config.toml
model = "multi-label audio tagger"
dataset = "short read English sentences (LibriTTS-R)"
train_examples = 26041
gain_aug_db = 6
noise_aug = 0.002
n_mels = 64
hop_length = 320
input = "log_mel"
spec_augment = true
win_length = 400
arch = "preact_resnet"
norm = "groupnorm"
hidden_act = "relu"
weight_standardization = false
drop_path = 0.05
depths = [3, 6, 3]
kernel_size = 3
stem = "deep"
avg_pool_shortcut = false
widths = [96, 192, 384]
num_labels = 200
mixing = "mixup"
init = "kaiming_normal"
residual_init = "none"
optimizer = "adamw"
learning_rate = 0.0014
beta1 = 0.9
beta2 = 0.98
eps = 1e-06
max_grad_norm = 1.0
max_steps = 26900
batch_size = 128
epochs = 132.2
lr_schedule = "cosine"
final_lr_fraction = 0.1
warmup_steps = 5380
weight_decay = 0.0
Rows from block 8, named by matrix and row number. Rows with one number belong to one channel. Each number is 128 + 32 x the weight over its row's rms, rounded and kept within 0 to 255. All counts start at 0. Numbers have three digits each. After the name is the row's rms in percent of the matrix's.
# convs0: first 3x3 conv (model.blocks.8.convs.0.weight, 192x192x3x3), inputs 8-15, a 3x3 kernel for each
# convs1: second 3x3 conv (model.blocks.8.convs.1.weight, 192x192x3x3, transposed), outputs 8-15, a 3x3 kernel for each
convs0.49 113:116068084044114113097088102056040152094099106045065079073104108095096156118129134128108144191128125141114085064046131140187147153142172062108133066078134095108119075106100130106135112165127154152166135109117106111112
convs1.49 111:160112109124141156139110164097105104152136108135137152162118138147119122132154109086106125123157171090141141122130127116144105125153111157152141138082132117170127179130125174104088190096112176139094132050094139109129
convs0.50 098:160084148137149114156138132138117091149137175092132127145096083078060124084122132188196122127179115154119149089128141117138117149130083147255108040091150114170135067075110197181175136172108094087108120070099094111101
convs1.50 094:204134190110165110155131180136142127111127143081043122078090139113155090114137158178161098147127124125083079125111088128145155158123097150109101161186136172185169087147197157112157176121148166119101106155173210127108
convs0.51 100:111150177153071111171090087109185156147118160091098101115140152120121107104130122104137141173167131120123125171123109116122119156134172144122095169152054117109111167137090109175135115137182077102125142147127169178158
convs1.51 100:069097089146087074115123134157148136126102177113163111148197126109118153174191196175103098164151133180135100124156094139138144106120126174140150121129142090135164141140186195151140155133135102090073150117128127167128
convs0.52 103:139094119147064121166114059113127135131063096113117111093117169125085094137123127147146128107151159092118134191111141117110123108117121141134083112072083152105018167067057109115144093024115096162192130144124135196202
convs1.52 107:135155108131082121127118159155138183140114097138123135130095105178126095135143137238149126136145172153100084118138141170135164141080166151080082170167113194163114106101157191188137130120156150177124148087147187168121
convs0.53 100:099129161100148187169158148197157146181103103125089166114143125098102099130098133076079122074144185071125086106143138087148099161105122139172128124119070147213132139085093107121111129130099095094175143149123159096143
convs1.53 098:056167132141127157069094095120149162064085120118131132176118109165125139116103152101113145085102075145153112107106163152136143156115101132196159090130116142148065166104091103116170138106119135115165133134110152088129
convs0.54 097:078181191055078136165091114106160149135090115058154148143089143125108143107127180096114057144177173098103105148134118144096043118109180167081192122085137111098153081125122178163156142114093156113089147181085102133094
convs1.54 098:156132155131127134154145139143176150122115116121161117109171136139126086066131127085091119137157176105063076145153176122082124122154133148109187115109107159177172155145190216170149129066164170084133100149154160078081
convs0.55 099:151069167152141123151117160167148119164152099103137132139174102145111125141107113162175148115164125140080085176174168140179108084105081126143138153135095103088084206131136090129160067085136121128116136075097158131094
convs1.55 099:219121162073145140135151203089092137109084119156164163191106099079093093120066091151156103146119090094127147150129161116094119146167139147126129149108138120180153173155142174131144155158106178107156118155125139103139
convs0.56 101:153139149153163186104128067107152162092095111069128110117078174118109146124096146101168151141100066147117128176156166154112111194172118129149116132107078175138098147090153041084131165153148134146060113122130164170127
convs1.56 099:120122135141142131127115146125159164144138156111133217105167137093072118087110148122137131102108168146139125112158138144108101079106141130127134079137160122136172084105123149173161096150171128141125105100160110105151
convs0.57 099:135148140095119128079170159104141127133131179166152130119132066099128139092116126113036132102132163156095078123108128163148108097162157136125143145115111106200175122179218105171129137172086142142156142127104120108176
convs1.57 098:143102176138163129092143189111134154167178182113167142078159174152124152112100183106160137155136190118118128123097141118131117093081095115140078122158136138186122073196119087189110120154107132101030115156142148105105
convs0.58 100:121097113163087117136149084114098119161182124111149173155088084107103137154110130121113152142176137136122162128072179107110143112180129095164124142188125126131071157148096108093196150090129180153153164173174135159196
convs1.58 102:164145117153133122119145144122096104126151121061133123063051128172113127086115050092127100131125157085116136093163135102101126169096083115141092090144125135136090151124183131088134146150168193094085171167137148158138
convs0.59 100:176092104130179145124114099112145081117156137136170167129143106120157172122126165104060049139128146076118064185147087161142105080105158130118098083103132086125143123159175203180183107163193155144093148165102110164128
convs1.59 101:144118153149108173135108091116149105142167131124127142049123129108085143104127081125082140166165183117092105188171158132121115128121113160129107162102157142118115142133072156114148140136092185162141145146138122090094
convs0.60 094:106179211109133159168149127129138151138092124129101153122122140128061136122075080100159142119133142076078149114175130124148174156151191110136143147147109144138200159145144102127113162150062142100159103114168111075081
convs1.60 094:095114120117090126119127110088168123094088081140156144196122217102056071205155222105079142168167141078106180148139129103135111069132106092159072118156181125136145144150185151167120124151178103113096145163175134120096
convs0.61 101:131132135173137124140128156176190136104128113087198096086056088112135151144102128161164157150127075151127143119121125110113114057177075137090176131106150120041070113083143122135105121058079140148060146118151144190147
convs1.61 099:112091129100100106141147148106133101148117125161158132084101096135117112067101086136143102127095073119117115120170154084122137073118104154189195156141154089104137182153189135118130158067142128195144147103099126134128
convs0.62 098:164156161107123167088139093140146142125095077117134137095101123133080162155172144150128116158144090139076090143140140147107154133131171124165108100141174107098142158130145051108128083168135137107165133174111192150158
convs1.62 099:109102183165174135130118097093122153178115161099146161118127178088072092076089145130119157121146103151120113158140178077042101157083132163100155140114142134107161163147147087097143199147106145113159127124071147115143
convs0.63 100:134191136121127116154119125168150084153179075139120083187147112101116133128134127064117135125081175139169117177157147156134146062065094124160147147194103096116130137111056099162132136139099162129109108130095146181081
convs1.63 103:120158127136135135097151138139172181074144132166181167149103191130099124081073119127135086149113140140169135112153184086129136101166147119126125071166127141112106117134146121115170032105135164184075163141126148162089
convs0.64 098:068066134093155153091043127147113125128169125096083159103166122108146154143155170138119141147089118127108128179165126141125133097104155155110091183178193136139125150177128136115146128138159128173113118081127169144172
convs1.64 099:090127126116131146098173188137150118113140101217151173094093088143145121095088081100172146120164160122140146162164160124138142113144092131102120141133166128153128156191136135177138133182142128130086160149074089069096
convs0.65 101:099068057148133121120155181142146101069137128095138073102069120085072131029075141180064137111130136099092056169077082115028086123129101097082121116133134117173120089115154156158079121115081159167166150170155113095153
convs1.65 101:141120164131119143169158158127138118169189153105173102152165132125147156136126171121157153180166134092134064164175135140122117195174157069107120096126148091104162108052080117138126114113128189142106183191167138119163
convs0.66 103:119119131086120097085089099196192158130127109163104119167115172118145166142085136072113102133095088175081154133142081121167137140222122089183197184132148113148126116174175115149147119132127141127149189136158167104192
convs1.66 103:133167139165142142124155163130144182109148177096126139129102144152093147055100134122118157135188201079134090069135119126113110091082122147116122119136142147121105095132129162167138101162172130096098131141180108099080
convs0.67 101:142125130134102105111124108166110126133126153142144127089117132155106153131156156076064050161123106112121103139153110166156155180163066121159132089144212153105148097133157088129102169153123140139081170139058108102093
convs1.67 101:057092198149182097075140138113171165184144111120088093117159150054071153124109145086035080152110141084120068137119164149149098098093120123113131086104108123096165159141099120198112134162067169147125080119166152122121
convs0.68 098:128114124128129108125090131099112155058150148145108099104154143130142153116093096155132126162137145087115101069138103140127097102111098140132125153173136087085164127152079176092064102138119175169151137155151152164158
convs1.68 098:167118173107159152158091158140145097134137102157122103094065089127113095171093099150161203067096084137117136136155096159147149135137106094134127157211171099181187144130153093108104120080123147116142109112153071068129
convs0.69 093:123094067130125131165135116109126102115165132098115097145120123098098159128117162147141112144131140077063116155111070119150101168130140056132100121179126115150154180163148112079099121109097162142108167135087095114091
convs1.69 096:152122156130113049152144179119134117083138119146162141120074094082098136147068063096042142151056133116155122128160130122083094086081087088096088143177165112101088132160097105061128142142102146112105131147171142133128
convs0.70 099:110097107110123180164111122152185164123086097103149151074078078109146200134096087140133111085103112118112079097086077102170112147131114101115128150157138153142092183143123135147129095111111110151126163125105171125117
convs1.70 099:118045149182175153077109154080107073115119226157137114085154208104143143127185160132137174121088151120091144056067122110170151057110091053072146126153139115070143131180119101097144139115146138165081159122158155097067
convs0.71 101:134110127145159174125157179129147091094123107103117132050095175131120133098132232102135101127109112113101139051131126122155082134104088091117182122093170116064131168113134134144138124122109139170145149085115112126090
convs1.71 102:177176135143145097155150063146169087157221113082132127146053122154109185114082137163126153119114119059132140125125074137147121120152114133181107163161135131118132103120148158114144144158159165104138176150193074117161
convs0.72 099:131103181139193171083090110153114171150119151125123107077140135125079087122068151122118128148149102134197200139102163173158124125112140183084126125163123076094082117147081131147148133099083175095185155103174132059123
convs1.72 100:107103081130144107112105181122057099147156110175061115187055120100127089210109140167167153088111143186115199115090115128123166150149139101169114100112120140139190095166126109090170127132135202093159107085082155130143
convs0.73 099:122098138167126094108135171119092086110130161133066105145130175132159123103133119117076140114109141118107057094127125163142131123136166086129098121137140118119099188114088138127076132130098131081063167106097109092148
convs1.73 099:156127142111145101109122109151160126146161165095149125096126055092083081147115112080100132163128187105123138125107061191196204084100119152156127135206173151147138151101083156117183111136071103098111108147147099047128
convs0.74 102:151112160117154137149182155122193176132104125107092126137117171077097144094092095039073113127144145193078113148149105142127079181083135117116115145164130154185102159130127127116148120143162140147130208186178121125130
convs1.74 105:140169132080111112149134149136185111088073060120148131150159133155113129122092151039089053124154134143090100131077094194152213110112121141130179119101088104166122137078092123171181093137135165137107126092134106114110
convs0.75 099:095148131148129159112107094187138146121059103171116093102119137158150107125158101116186127128100134131077069185193139166118135114093108116084163151099124152125094142086124190166149155157152214137127171114149181134137
convs1.75 108:106085148155120101149126138114142127150108127096088124061122140186131169096090169194165178116117127133159183106115132130113135134146095149143160149148117157130136141134082108170168086095098091134174135069074081105113
convs0.76 099:138182106115148148129112063094127166126145131112116165153127133101065182090099167146129115132126143113146163150145079132188156102090105074072123138111173116144112106110089104169130118059155180137137217123130140140172
convs1.76 101:121090110144145184132099141180111105152159065124151091161116121182121077114112189119094111150117163102149130114060120165178143117131166109116079113123121135133143150089047120179146089108104137190095138099101058125154
convs0.77 101:153145165122140128133127173092081150132124122205157145094099116051079118153111121112095105181124140087073105164167130117146130152153181106096156143108088117050103145133125183113193118165136059114158059140087090198157
convs1.77 102:142139146112108064138168154164126151089062082115127087136130137172076141155124125148154133123142139137127126118141125104093113137131096077130154175160101157112123176153087144063126132128112171129139082108125091084123
convs0.78 104:115070083122101133030077141088136150122154128175157064134128147140121119081108143142104130114120111137140103114087115124136144115145100135110128134135157120142113111136147148065091118147215120166131120141121117192152
convs1.78 108:091151143215193163148155112097105111133153085102142135099112199105123117120141189100111141112144171167127173141141090174202081109144134134096134082121088079148146150137094136167092102135121138136161106056111130131139
convs0.79 099:159136048106212167155187124106098126120114082131112128175123184114137157131123091097107144080071121095155151089114065151135116102187155091122099076143170134139070088128141134163147123195167182179195085137090163168163
convs1.79 099:185117149080113079124117107113095131176151160130113190108091132098094092103100181103152130074091134139132139148177139113095111143181169138137130084135128134104122158139183130112100079095136117134149175125113130130125
convs0.80 097:156136112132144109134094105113141130152159086131175158118145164098104136068109127119097109117106129083134085154063160183160136072061141080125089137100164146093108152175090137147165118120163007092098139114124140088190
convs1.80 095:134090102153107098114100107110131123143157138105189137121148084137140114106119059141136130121075124132154165143049083131133142094114058107069063152132144135147133094128087129123139099181092116160137125156059133173130
convs0.81 101:059170082114149123109153112144138131138161118137096058145056101073112147109112136114105100160065101158149120091094115099069122072110124082190127079096089115147152151203153079144132093127110125179184150149143141156173
convs1.81 101:126159154152168093112138137164121176142137072205117149069089099148120182082094140142093071110112135128108089099099155080108138081099103125108113124065094096086059098132141102084112078158108146148089108154146159157177
convs0.82 101:120137191107150125102100121182099111163133089138144130135124185163134127128122096116106114110148151115051088137072117090119121079117121155113133152145104130130125119110083125115118107149111139086091090100150148191103
convs1.82 100:099129115168213168137156093141124184087046096125153170159103123098118058167072084118129141101096103134175120115148111130133131143179155152147140103176159108073163114125140118153166040141080139175145059137159176175161
convs0.83 099:163164183099138127085108105187152144125090140086069076111127120148103124107102085121152134121162182168137062111066124138122163117155211102142148156159155147108104068078173119083143115115145151118125175119180181165154
convs1.83 099:170150139069125111143118155109123154080052055129152136103145197042111138120106176146097183124110115131184126141147109069113091113071109122065085132182185094110135174159098130157130109090125091121099161109073131116116
convs0.84 100:074122148124063101097062085147152089107143167087107150085109111105160163092143105138158161127165105174078040120122143070094163095111096129067112165129115121127117098113105088112151099094118104087102130148125159183173
convs1.84 104:153151173058079048131110161111109132166137104119136088101160079082069107157127128090090103200141148108130132130104173115114140101108141116128153105197118085113107119052135155146162094062145084092104111102135086148124
convs0.85 102:099151102089104118112153137123181166103149110158138104151122111177094092133126127096082107176199118148203136087150098114156128085159186071134133117076123132054115121159170119083091124103139109080149124109161206110076
convs1.85 102:105160130145105190126102098078125073137178147109111027144098131065103164083099157095104079196144170130112091059148141129157153153135113149124121162133145118081122116149147141090135117121187141149131166127112129062124
convs0.86 100:139178119099130163085149096112098090123149136150110109156103134128107199175124101118102124121152127119061088149071100102145168122153113117168221175080141140074088168125085131097120130119150132137125171178151158163122
convs1.86 105:179203171104116105066132113152111174089111056181157152124114165171095099124089103110091058188185142065083064181200129129175124142128142175153096146096132160129126110139138154113112138124126135130077143149082112096038
convs0.87 099:134133154134077116191073099201129101063130101094155117091125159092133089098057109162126139136134099146115125146076076119134160110115101145105038141102098162142092123165130138135119125092099135136138146181153137162130
convs1.87 101:151091205089125108135159182124112151146114149092158156142114061100119115133143128174129141127104089180108137128093132144131146143091115156166200120075141128137206185185088109106087132144122065092163115122115140154134
convs0.88 103:104067079129108089162169152087110174050084113118196129166157089094121085122192147136165126181144121074105135141125081119089077139183112158109136118122113069097135105136120145078134086147074140178156159132074000099116
convs1.88 102:163115123131110178133063127182164101110093071189159139127106120085099110094121086158129101147121143111117118096124118113042110156167164055131086159133137126132131089093131194157138023090110174195146139128146101138092
convs0.89 103:150127126152188183159081086049087083125115118148080032124090097071123092146094117131124144113125119114115142154133129172122109079099113167157147123128142134125096121137143130134083172184205220156186174166168179154130
convs1.89 106:066123129154167161074073152140125113135188153092083103106086159152189194105091141116171160124155108167169203138126079141137169134142144113088108115159101120142112126117072147152146100119097100112089100106106103154130
convs0.90 099:177141165191148090198182168130140163139103114132163180094168135134170120151142153175113079164150149140188128193080129141110061179161158122066174113159084108144114149093122149151153161082103127148125048121172097110098
convs1.90 101:113140091026151129158068174154134159064083127151138179116180118099124128140153116144146121144143141134150196115118135040104095152111191115120075088122092091103099097114093135115115139092114155146096146130089062169132
convs0.91 105:130115126107125114107044090142113169125149147179155141056064115126093117079088114153128118150148128122134113104112078143163107113080116176185125095142104127115126104134093096131085088144136145137162140143153141168151
convs1.91 102:082134130152171166128138113104088119125092083116103169047095071166131109079073110111104142130138160095147128176192150152191181106103091138116142074153168098139134131169169103084123100095115106146169123130153135109148
convs0.92 098:126108084082111138112106142086086170155136150096130151126135154146119114110105155199192110096088090130088105118104120169114182121097101064152156087127113154081084134106212125168137169109042155176164134164148106124179
convs1.92 103:133156089118088147159202169149163103163167116130096037132121155123150108114131190153140154137074104140128141087186159165074098128115067091122090120116133138145080110128087114128148139130163125102132104066103090114178
convs0.93 097:134157127125104093089116104112182120131136130098123119125128118088110122132108140136126193131181215047154180124066106151086100130120080127112131149107105177166123138139115087136101177079085073008094130155110083102072
convs1.93 099:134100088096132154138120120111124135103164139142142108159084173148148124130154178175098111138125093135101123059119138122118137127072111123063104145145112092109116067111172095149115093162112157088151090125096164109144
convs0.94 105:126106163128057111140111115106079136120124130094122159129138089092156184129114126122109117199151126181142130116107139075125163179126104159209104097119081108156131139133143108119153122179138179125094113170142154198146
convs1.94 102:114164155170185090119165130119131128184175127151176155077101080176122154109091072139105110111124155132115097104073072171136141092051054133103067163109121129151106125143119129080140137115095071144088124160116104134135
convs0.95 096:176112113125136155183136098108109179136112142126123127123097159067090144131073097120060153171130097135129126162078077117106133120108086101121088092119031152118090118125152102151085103146134116074155220150159167042141
convs1.95 097:117129113145141164087097078190087083158149136178124167132132184147185109130130137080057071105170166112095104126075169136098176076100129114158156111168104055126095113080165084115163072155123106154047108137159133105075
convs0.96 103:103157167093111106110159097139114155170153105152134172099137158092114137127120121138120120089079115085083134121108078154143125131148121078162115100178157115144099147136070096109150158101122125116149176103117145157142
convs1.96 103:149191180053099052103116170142136175101110102117064071113085133101100165118103124089056135213170109095068136108145101142158196114094113143159121092143188140172134093127166175139134077102124198149072139135121142074082
convs0.97 098:121185156112100067091093080119156086163122100114082095093121156152118165111102083126130118120109172069037076177121120129067108098096162127126135144134109155140126130117176122135183181155120065143128140141191083096126
convs1.97 098:078117128105105127179212190123148169121124065111147079074112202152129142131117172179195205149149174160141152168128116111139143070083132144109140102158174116125101151138094143141109160126067122153133144133156149163121
convs0.98 103:173054175147106058067118079103116113111132124088066127101108107133114123105102139076083130082148077065146069190133165110144097116142124132144094150135136133166103158141099166132137107128175109124125100161094087054058
convs1.98 105:138104147028115075157117177090130087142190136100151165103160070082082080097126072133165115154141149120155169127053062156070072103114123121114112060075096079114096122070056110143130081118092104111080150212163112164139
convs0.99 098:173105122140116165081098100183138148164132108122146143136163129093098160156116118102143104146180157141162108111110137153083128139143140127140131142096104107108159103141232105144173178100183064098112133133088176179097
convs1.99 101:108177180181187098135161149089192191109180156087130146122237204113170102142193161134134104133142133146132100113139111130179140079102128162138132089150096148175109070120143125172135133107102098130151126153161146083152
convs0.100 100:157135095136132134104114076155155118109143146120097123068101110087106121113075110092121154129132154104140100147164141180144188128152177120122087138092140055081093099133160095098131150137145150120186154129134086119100
convs1.100 099:136118124110132093146107160146193135166102065173182156114167183145124150122134157203174128118113086151139135117162083099091090097077113133081117158115134120141110148103116155092087155106095105138159113125147143110117
convs0.101 099:121135149062108071120085102059109149130163095116144107064145152127095110137103107173140129144120160181186147129094109109129098121165098086129117131130124097101104141189117124120160147134123150113090115148128189193097
convs1.101 097:173195212113144155163160195115175173139151150126115146097114109133161190076111170137152148086098096148152133141143132071092064118138128121118124150127139118116134106152173115071101105068069145108148145128133154165132
convs0.102 099:119079135150107108113142178091097114132093122129141118078101157099159170133108155058092124164130162110115138109075122119134125086083091157109130092117128107108095152082130095062038134134110177154162196179158068056101
convs1.102 094:115143052132132131077126086125099158140139205139182154069079096092143140092066126166141097115141119172117121094118066138115161091095067137140069117134179128116111104152150103096168112147124123107086041123105134128126
convs0.103 107:179086134130111156103094058103146132136087146044134071123082138086118112140107152155104140118117074092095099162138142121077108127168096122117144082136137142120074098120144130162157203114144169107117135086148088136110
convs1.103 102:169112133102072065203098186121133075126147115165183098116129175089124141097140126219191170128135118091119139148088110162163178123092137111107111166129125124153121125175181119125175137165178161134129072027082101129127
convs0.104 099:119154142125146138120131124107086125151115079120107129077117093158162127095114112120098120121134123145112108129151101152099145126125054135132112139082084149129112122105158104179150130178115198199151169130119189184123
convs1.104 102:124103171139119124111128155143120215143142188112067141107080161129087128132087172160201128104129091128171160147187167141162151111142147118110109109112153125092119105107135083118122083105090101147133110133151100095086
convs0.105 101:129112088149104103124144126145124147174134149126087130056072096093081146116068123177074121121138141142136102162123121101113152177140158156110117185139179179090089069095103128123135096119033123129135111135148145114124
convs1.105 100:110103140130135166144104109086024065175160127103091137153161128174163173142186111178128163133141125154144146103134179112096135120158141088144143130161123060081128089144192122071159122106162168103171127134139175179172
convs0.106 105:125143147090107152089155128180122092093085144190177212108095053161146192136113102097077117106127108097114052091135129152136115139168159111105132133103117148122074133145127094130106190147141112142131137151145165161172
convs1.106 102:075065129093108102121106165116147201096093086155166132132111169093064133115092126130128157127143147122157144116102115107141149097096043099135062111159141130124130099087160110133106101125098082134099112150184059143119
convs0.107 099:099100121114097114155158115099104123171125100080084106129176115131119113088140147097110134096109113109097099156132164134117082156121096109115103117139123131161127115158113129151184147160158118124118087132132095120149
convs1.107 101:127131119173124153161148157091150194118132116157161191088093154120082113134176197097118085190097107086130104140177130055077051136104101128083091140163121120072112159192142102095141132139103132131114147172136140161194
convs0.108 099:097159166093121132120080180174174160155098116128089166124182137113105117074143196131143158118140162107121157118151156118135087136162149085148141177145178138136115117196139147124111083080079118145127115106084130113124
convs1.108 103:154176141131105096134165180150161156048052073109124153135157076083129154142131144082085084179169172147151090134117151142129156093125116081117136156144119127165154149099130105153127148127106170114127104183135131139176
convs0.109 101:178117133112136230087102118135133179128114162101137163130116108158097153062120107140075134165106078136133124068138104100088068206213164123085077137115160109093075080098164161145178168134155168183179131140170097073119
convs1.109 100:181120126126104180125061129058095081097149098118140144098139155091107120145160147138120157144131160129121113209206145132075088116135135118149159201157134143105132113154133145169140123117111171137135143114140144132153
convs0.110 100:116174060135113132044049093146094042110120156137077146086107137102098144104107128126093124154151211092118124160130109155143143125109141106099151110136100155108052206166227136138146135125044167176107124102128076065099
convs1.110 100:075044133176127147152157136118091155190143119170203177097182142146174174120159085163126156136160090090118119111095069099085131098099139125132060138092146046110120079130121082088098121151088083066152095121125131125125
convs0.111 103:124143144143152142138124116150154142123098066099135132016067092108082127118134153147093080139128142141128128157142141110155071132129038167145138102082127143108078152104121114129124115112175106183131151184148138196153
convs1.111 105:122162124130147092118089107161182145101091071135187160080233190064130152154178117096116109127179125151103140098099134179145110114110122136132179095119149167162148124048030131167112108039068127086118154127151081093106
convs0.112 099:137156141143125108130133093127094127136148105163128115127126153151116123094097098141161162120124131157132114134095119103142158152153148108150133089114125147180125115181172170136154175186150175156159119109093122102075
convs1.112 096:150146148066107123135139128073096132110169124135117123136172190136156155106140120080075060186186136115103144085120099082114103104140130127160122150127089154133102150186184106096091131152077201182159072072096132145137
convs0.113 098:145110083176118141086116126115146167120145175131111095107125113118109161113101074142078066152161094148164126141136144131109136104145127132112043154096031113079129063147188120159149125149121110165155150136123065066129
convs1.113 098:063151179193123207143142098091142135171207153105132111070168147082124107076129112151105126147147199141101133088101132128088161115101139133108121139077149191106137092096134115122143132112145100198158194178147117180160
convs0.114 100:140143153143076120150131088206108108084114099098148139011047106119158171132135140123128136145143119080090093149126123112051074129095144175122120120082126115090132141119179142134126196121158129179181166117131153164131
convs1.114 103:083070100072104091130103150101123128144125152112117138123110122111112109155116123140136137146102126144143139096106115124125149132089098184123167203108118126103146178111135139148080199094127109106124163142113145114127
convs0.115 099:116098137140131154096136124115131112139142174118160160074096119089095156146121113105089165160116170178136072145102136129091120162137194146113148087077056070110113146146153153180150114085179169171177176126144102058075
convs1.115 097:093092134085121159045102128104106081134167151050086085123175148114119127072189119121125139157138130155088095129098155127093038175153145165162134093056058185189126135132113166145104120133117149128133133108185120122153
convs0.116 102:137081073144124118142146098198175127135086111095121118065131103114146139073075098144107111110160113124065135164088124116166146121069109093117115101151152077134181149170159126128117181170155171169156209166143150109167
convs1.116 103:120151118138131145123119117103130115147128141091098106162069096163137126136118177172070131163165113089077103050016128121111133066072087159151127132109114141153118053080123096176158085092107113114148118193140104120142
convs0.117 103:114058145168147107130146091097097086088160122085141096159091137125144198086123180169137095069100110127123105108061036182128136049094141133087159088185184145121133101161134116063134135133113169148152060068090117148102
convs1.117 101:177193167133080122192096121061150072164171135118159113108074073088120118103122104144101121178092151175129152102116095135154124075084057104098133145140130125093094151107158108086112163107120159153125078068089197159155
convs0.118 100:181137045061089086134078109193115113161143149151142117134132107124104092111123114160169164174222176099135136089118126098108111083104141133208112103063135123121163094145143157179149135150138092028000152126151174088122
convs1.118 095:132175184105081152175190194052123097139185080119087142127142122123148173103130131153106099142173150077063087122124091110118123047116125165099086155140166149091178056102160139115141135106092183078100102120138096120108
convs0.119 097:111155133090121162085141144107085128070072128102146164094123135089088188086123172152101134127148163141110172136144083113111098104129150124135132098121123102098045148136180104169096118072112119147175138183196145118198
convs1.119 096:104177139130137088112142157150148105170136104135148107162098160126129104117118206135148126152141137098081149124133087121126160125135142105098076124126080134129184110099072106156131109116111120121116138154121105126163
convs0.120 102:123110147102117133146102107070069129157122103119100086096111174070095139105124184156179147098135152172153124119117115065084110127139162131132170152111168163142104059104084115118118154081131145159131145159136159152115
convs1.120 102:157139125103130104090206134137125146135117170130085141157146111143112125126112068108079112136135083115180121192127188142164137085106115166199168110133124131136148177136183147124127137186136196120113148135099059111114
convs0.121 099:106109090114119172143119123174095103133104078104113045111133066092083081116092060099119166177182175118120155119116125138159160128128177127155170105121193105120120105106109108100120124076097099124097182149162077086151
convs1.121 095:124132133141124143108142154027014078195158149114102131122151123141139115038111144070162121126138129091129095146153161136137135123090085151141144143166178108121140090110092140143153092139113113077097118120157084078138
convs0.122 099:117096093154105086052123126088093081103185115124080125115102137097099138161126104131149069082132119104128121156215117175172077092114181107116109076095152142122134133183158096148106107127127146104176145097160140122081
convs1.122 096:162105098156181221139143189145134113140169130110142170168193203110077147106130150090098163122131172121136160140099108145141177146129137110077103111114119106140113108132143149098171140163151116093157051095138110099138
convs0.123 099:084077124150084129049137177119095125096207192128168116098118089132174165108109113159124104114130118132117099122144139096081140157167130105113129129116101076121129173136142089167094122106105168175152110144115100066135
convs1.123 097:143147109113126082133109130142129163073136096121145172140126107173177179155158137172166112137137144155148129139162104155137124081110107108192109169171131126179137121188152148169201150169196198168161097099079189140169
convs0.124 091:102126140107169105055153103114102130124185121118155074166164167088055059118123114110093096107119120119165099117129143145168098067071143102089050166126108131159143152089116102113064113151122070073119150074128141139129
convs1.124 093:128162114172128094108116145099121131086093076154158118150183224104084102082091155084087093091113111174160160184143149142148092150120100077147104140145114157164132140106084119148139176108118140134133135142148129149117
convs0.125 100:104106150170093142067108128147120051164139123148140076136130071145084125073099042103121069110115150118068132133144114131178107131194085099129137124118103112110116121139084137140130083121146115139170122103076167143131
convs1.125 103:137099088162180171127096139111151125139200169093154117100154167089140164092126153134122150107124087139141152151122128131163155094104086104128136158161134140122154128168110183202160143136094098132127064103115129127114
convs0.126 091:120161168147096142118097116155114065140084118115133092104127121100091052118124064086116177095137111142123086094127178090086125100129149112150163170086133146110123160109139082093127171168109096132144115100075163145124
convs1.126 096:150119126167148135169138143171161118081125053151177212125158155120166131098149192120134104140067126137177170176159184128164143157152088117146158124133136095106132142173104107140116141137088122093118129134118161132171
convs0.127 100:096070130123119140159132143163159085131159144139153089102126107118137104168149150143122178148177117187141207115097069122130138093158095096123146090147158059139142130172160094124134175159058160101104216121091142117092
convs1.127 098:159162188173130148127157152108159098095127127158118155110161148076118124089119140115056082101131155145094099151193132084108115087128103141115112152131129127083120140155154061110096163191159137117105140151154131155122
convs0.128 097:135161116139109129124148111109077096095067057122155121138134147126073125095070177105131161131061093103164127151123130133145109123225136119102097121151146062122123159120076147116075126169048120129155112102106165130198
convs1.128 097:197136157101141133106127137132092125080131136143136141223149189160076097133164122151155168090074156149122130082150130147186153149086103115105123170170151136130152103150176172175150126164162133083099148190130139081090
convs0.129 096:080131155115170121131100096087080126117113110155121113107110118138119145132149139084117134095143122126162112143153105067050115121104202092132067112117105133103122062071116136140063048105067157137144129070092145146153
convs1.129 095:130093132204179093100108123111129082144138080182133178099123140121161145125146150110157128141122111151153164126134132129126178130079145108137113142117123115134126117109154165184156117122136151136142119154129154086116
convs0.130 096:126161143140133157163175194070056089084122099140115089072112135107078061150126137154112099102137112125132103096160140163113081124128128098136099146194076138109079147140157149122037141120144139096113066109147117121076
convs1.130 096:066128086097094140135088131104186124146128156100118087176176184150151100098147120143165196153103080147139122137109112124132119147154089130127155113093109137137119128121121129152196078163143165106101162102123131143136
convs0.131 092:131120162114153152109136139135141105082100034110092070128151148100185122023073097143108079141081135172096114167116093113161193105095113123180192169172153101074092095110062120099148126160145130100152130087129143103105
convs1.131 095:186156132150124135140157160189149115146112154178133163124093090101164159144182138130149109089088081157167136174098064160175173111089097070081115134141127119104117121133145159125131122130155135162124144099105145136180
convs0.132 099:114153117146133129161140144096107106206105077131139113081105150136063114056105190146104070112122076141133151062077096130083126117136141175128111123147114116093124123084123078135139121129157170147159184128149179129177
convs1.132 101:157129134165159139149144147165122097148090110138178110140174151095141107155189173077137088174158162146132104117142136104117157172181149118098140123110102119153121134129139140158095147088134165134123147127071169160163
convs0.133 086:126116114174151117121179116094064098133103123144105135091100082080132127118123148147135131131147148163130200132090121106101120167113150111183092124131123133118148171072127124116127120112129129126099158146118095103095
convs1.133 086:098120067138157150140126107128114131127134127182134176140192124145158172130170158115116129147142156113073104127137162169146127147144106180138136170163154109137175124157154127130117149149103125141147155103106194158090
convs0.134 103:128127097102086156087122166108108077139114096135128151050113082092150101109097087092107090136139125124184148141178095146116117105153178101085088129115159123115067132066051153152107130064076101138145120134136143158152
convs1.134 108:110170129141114138121135163108111143106113151056045144151189128145085118153140138075103161199173148111101111124130120131129146121127103131170135122138204088146119085078160119151154084104143194178187106103102113115138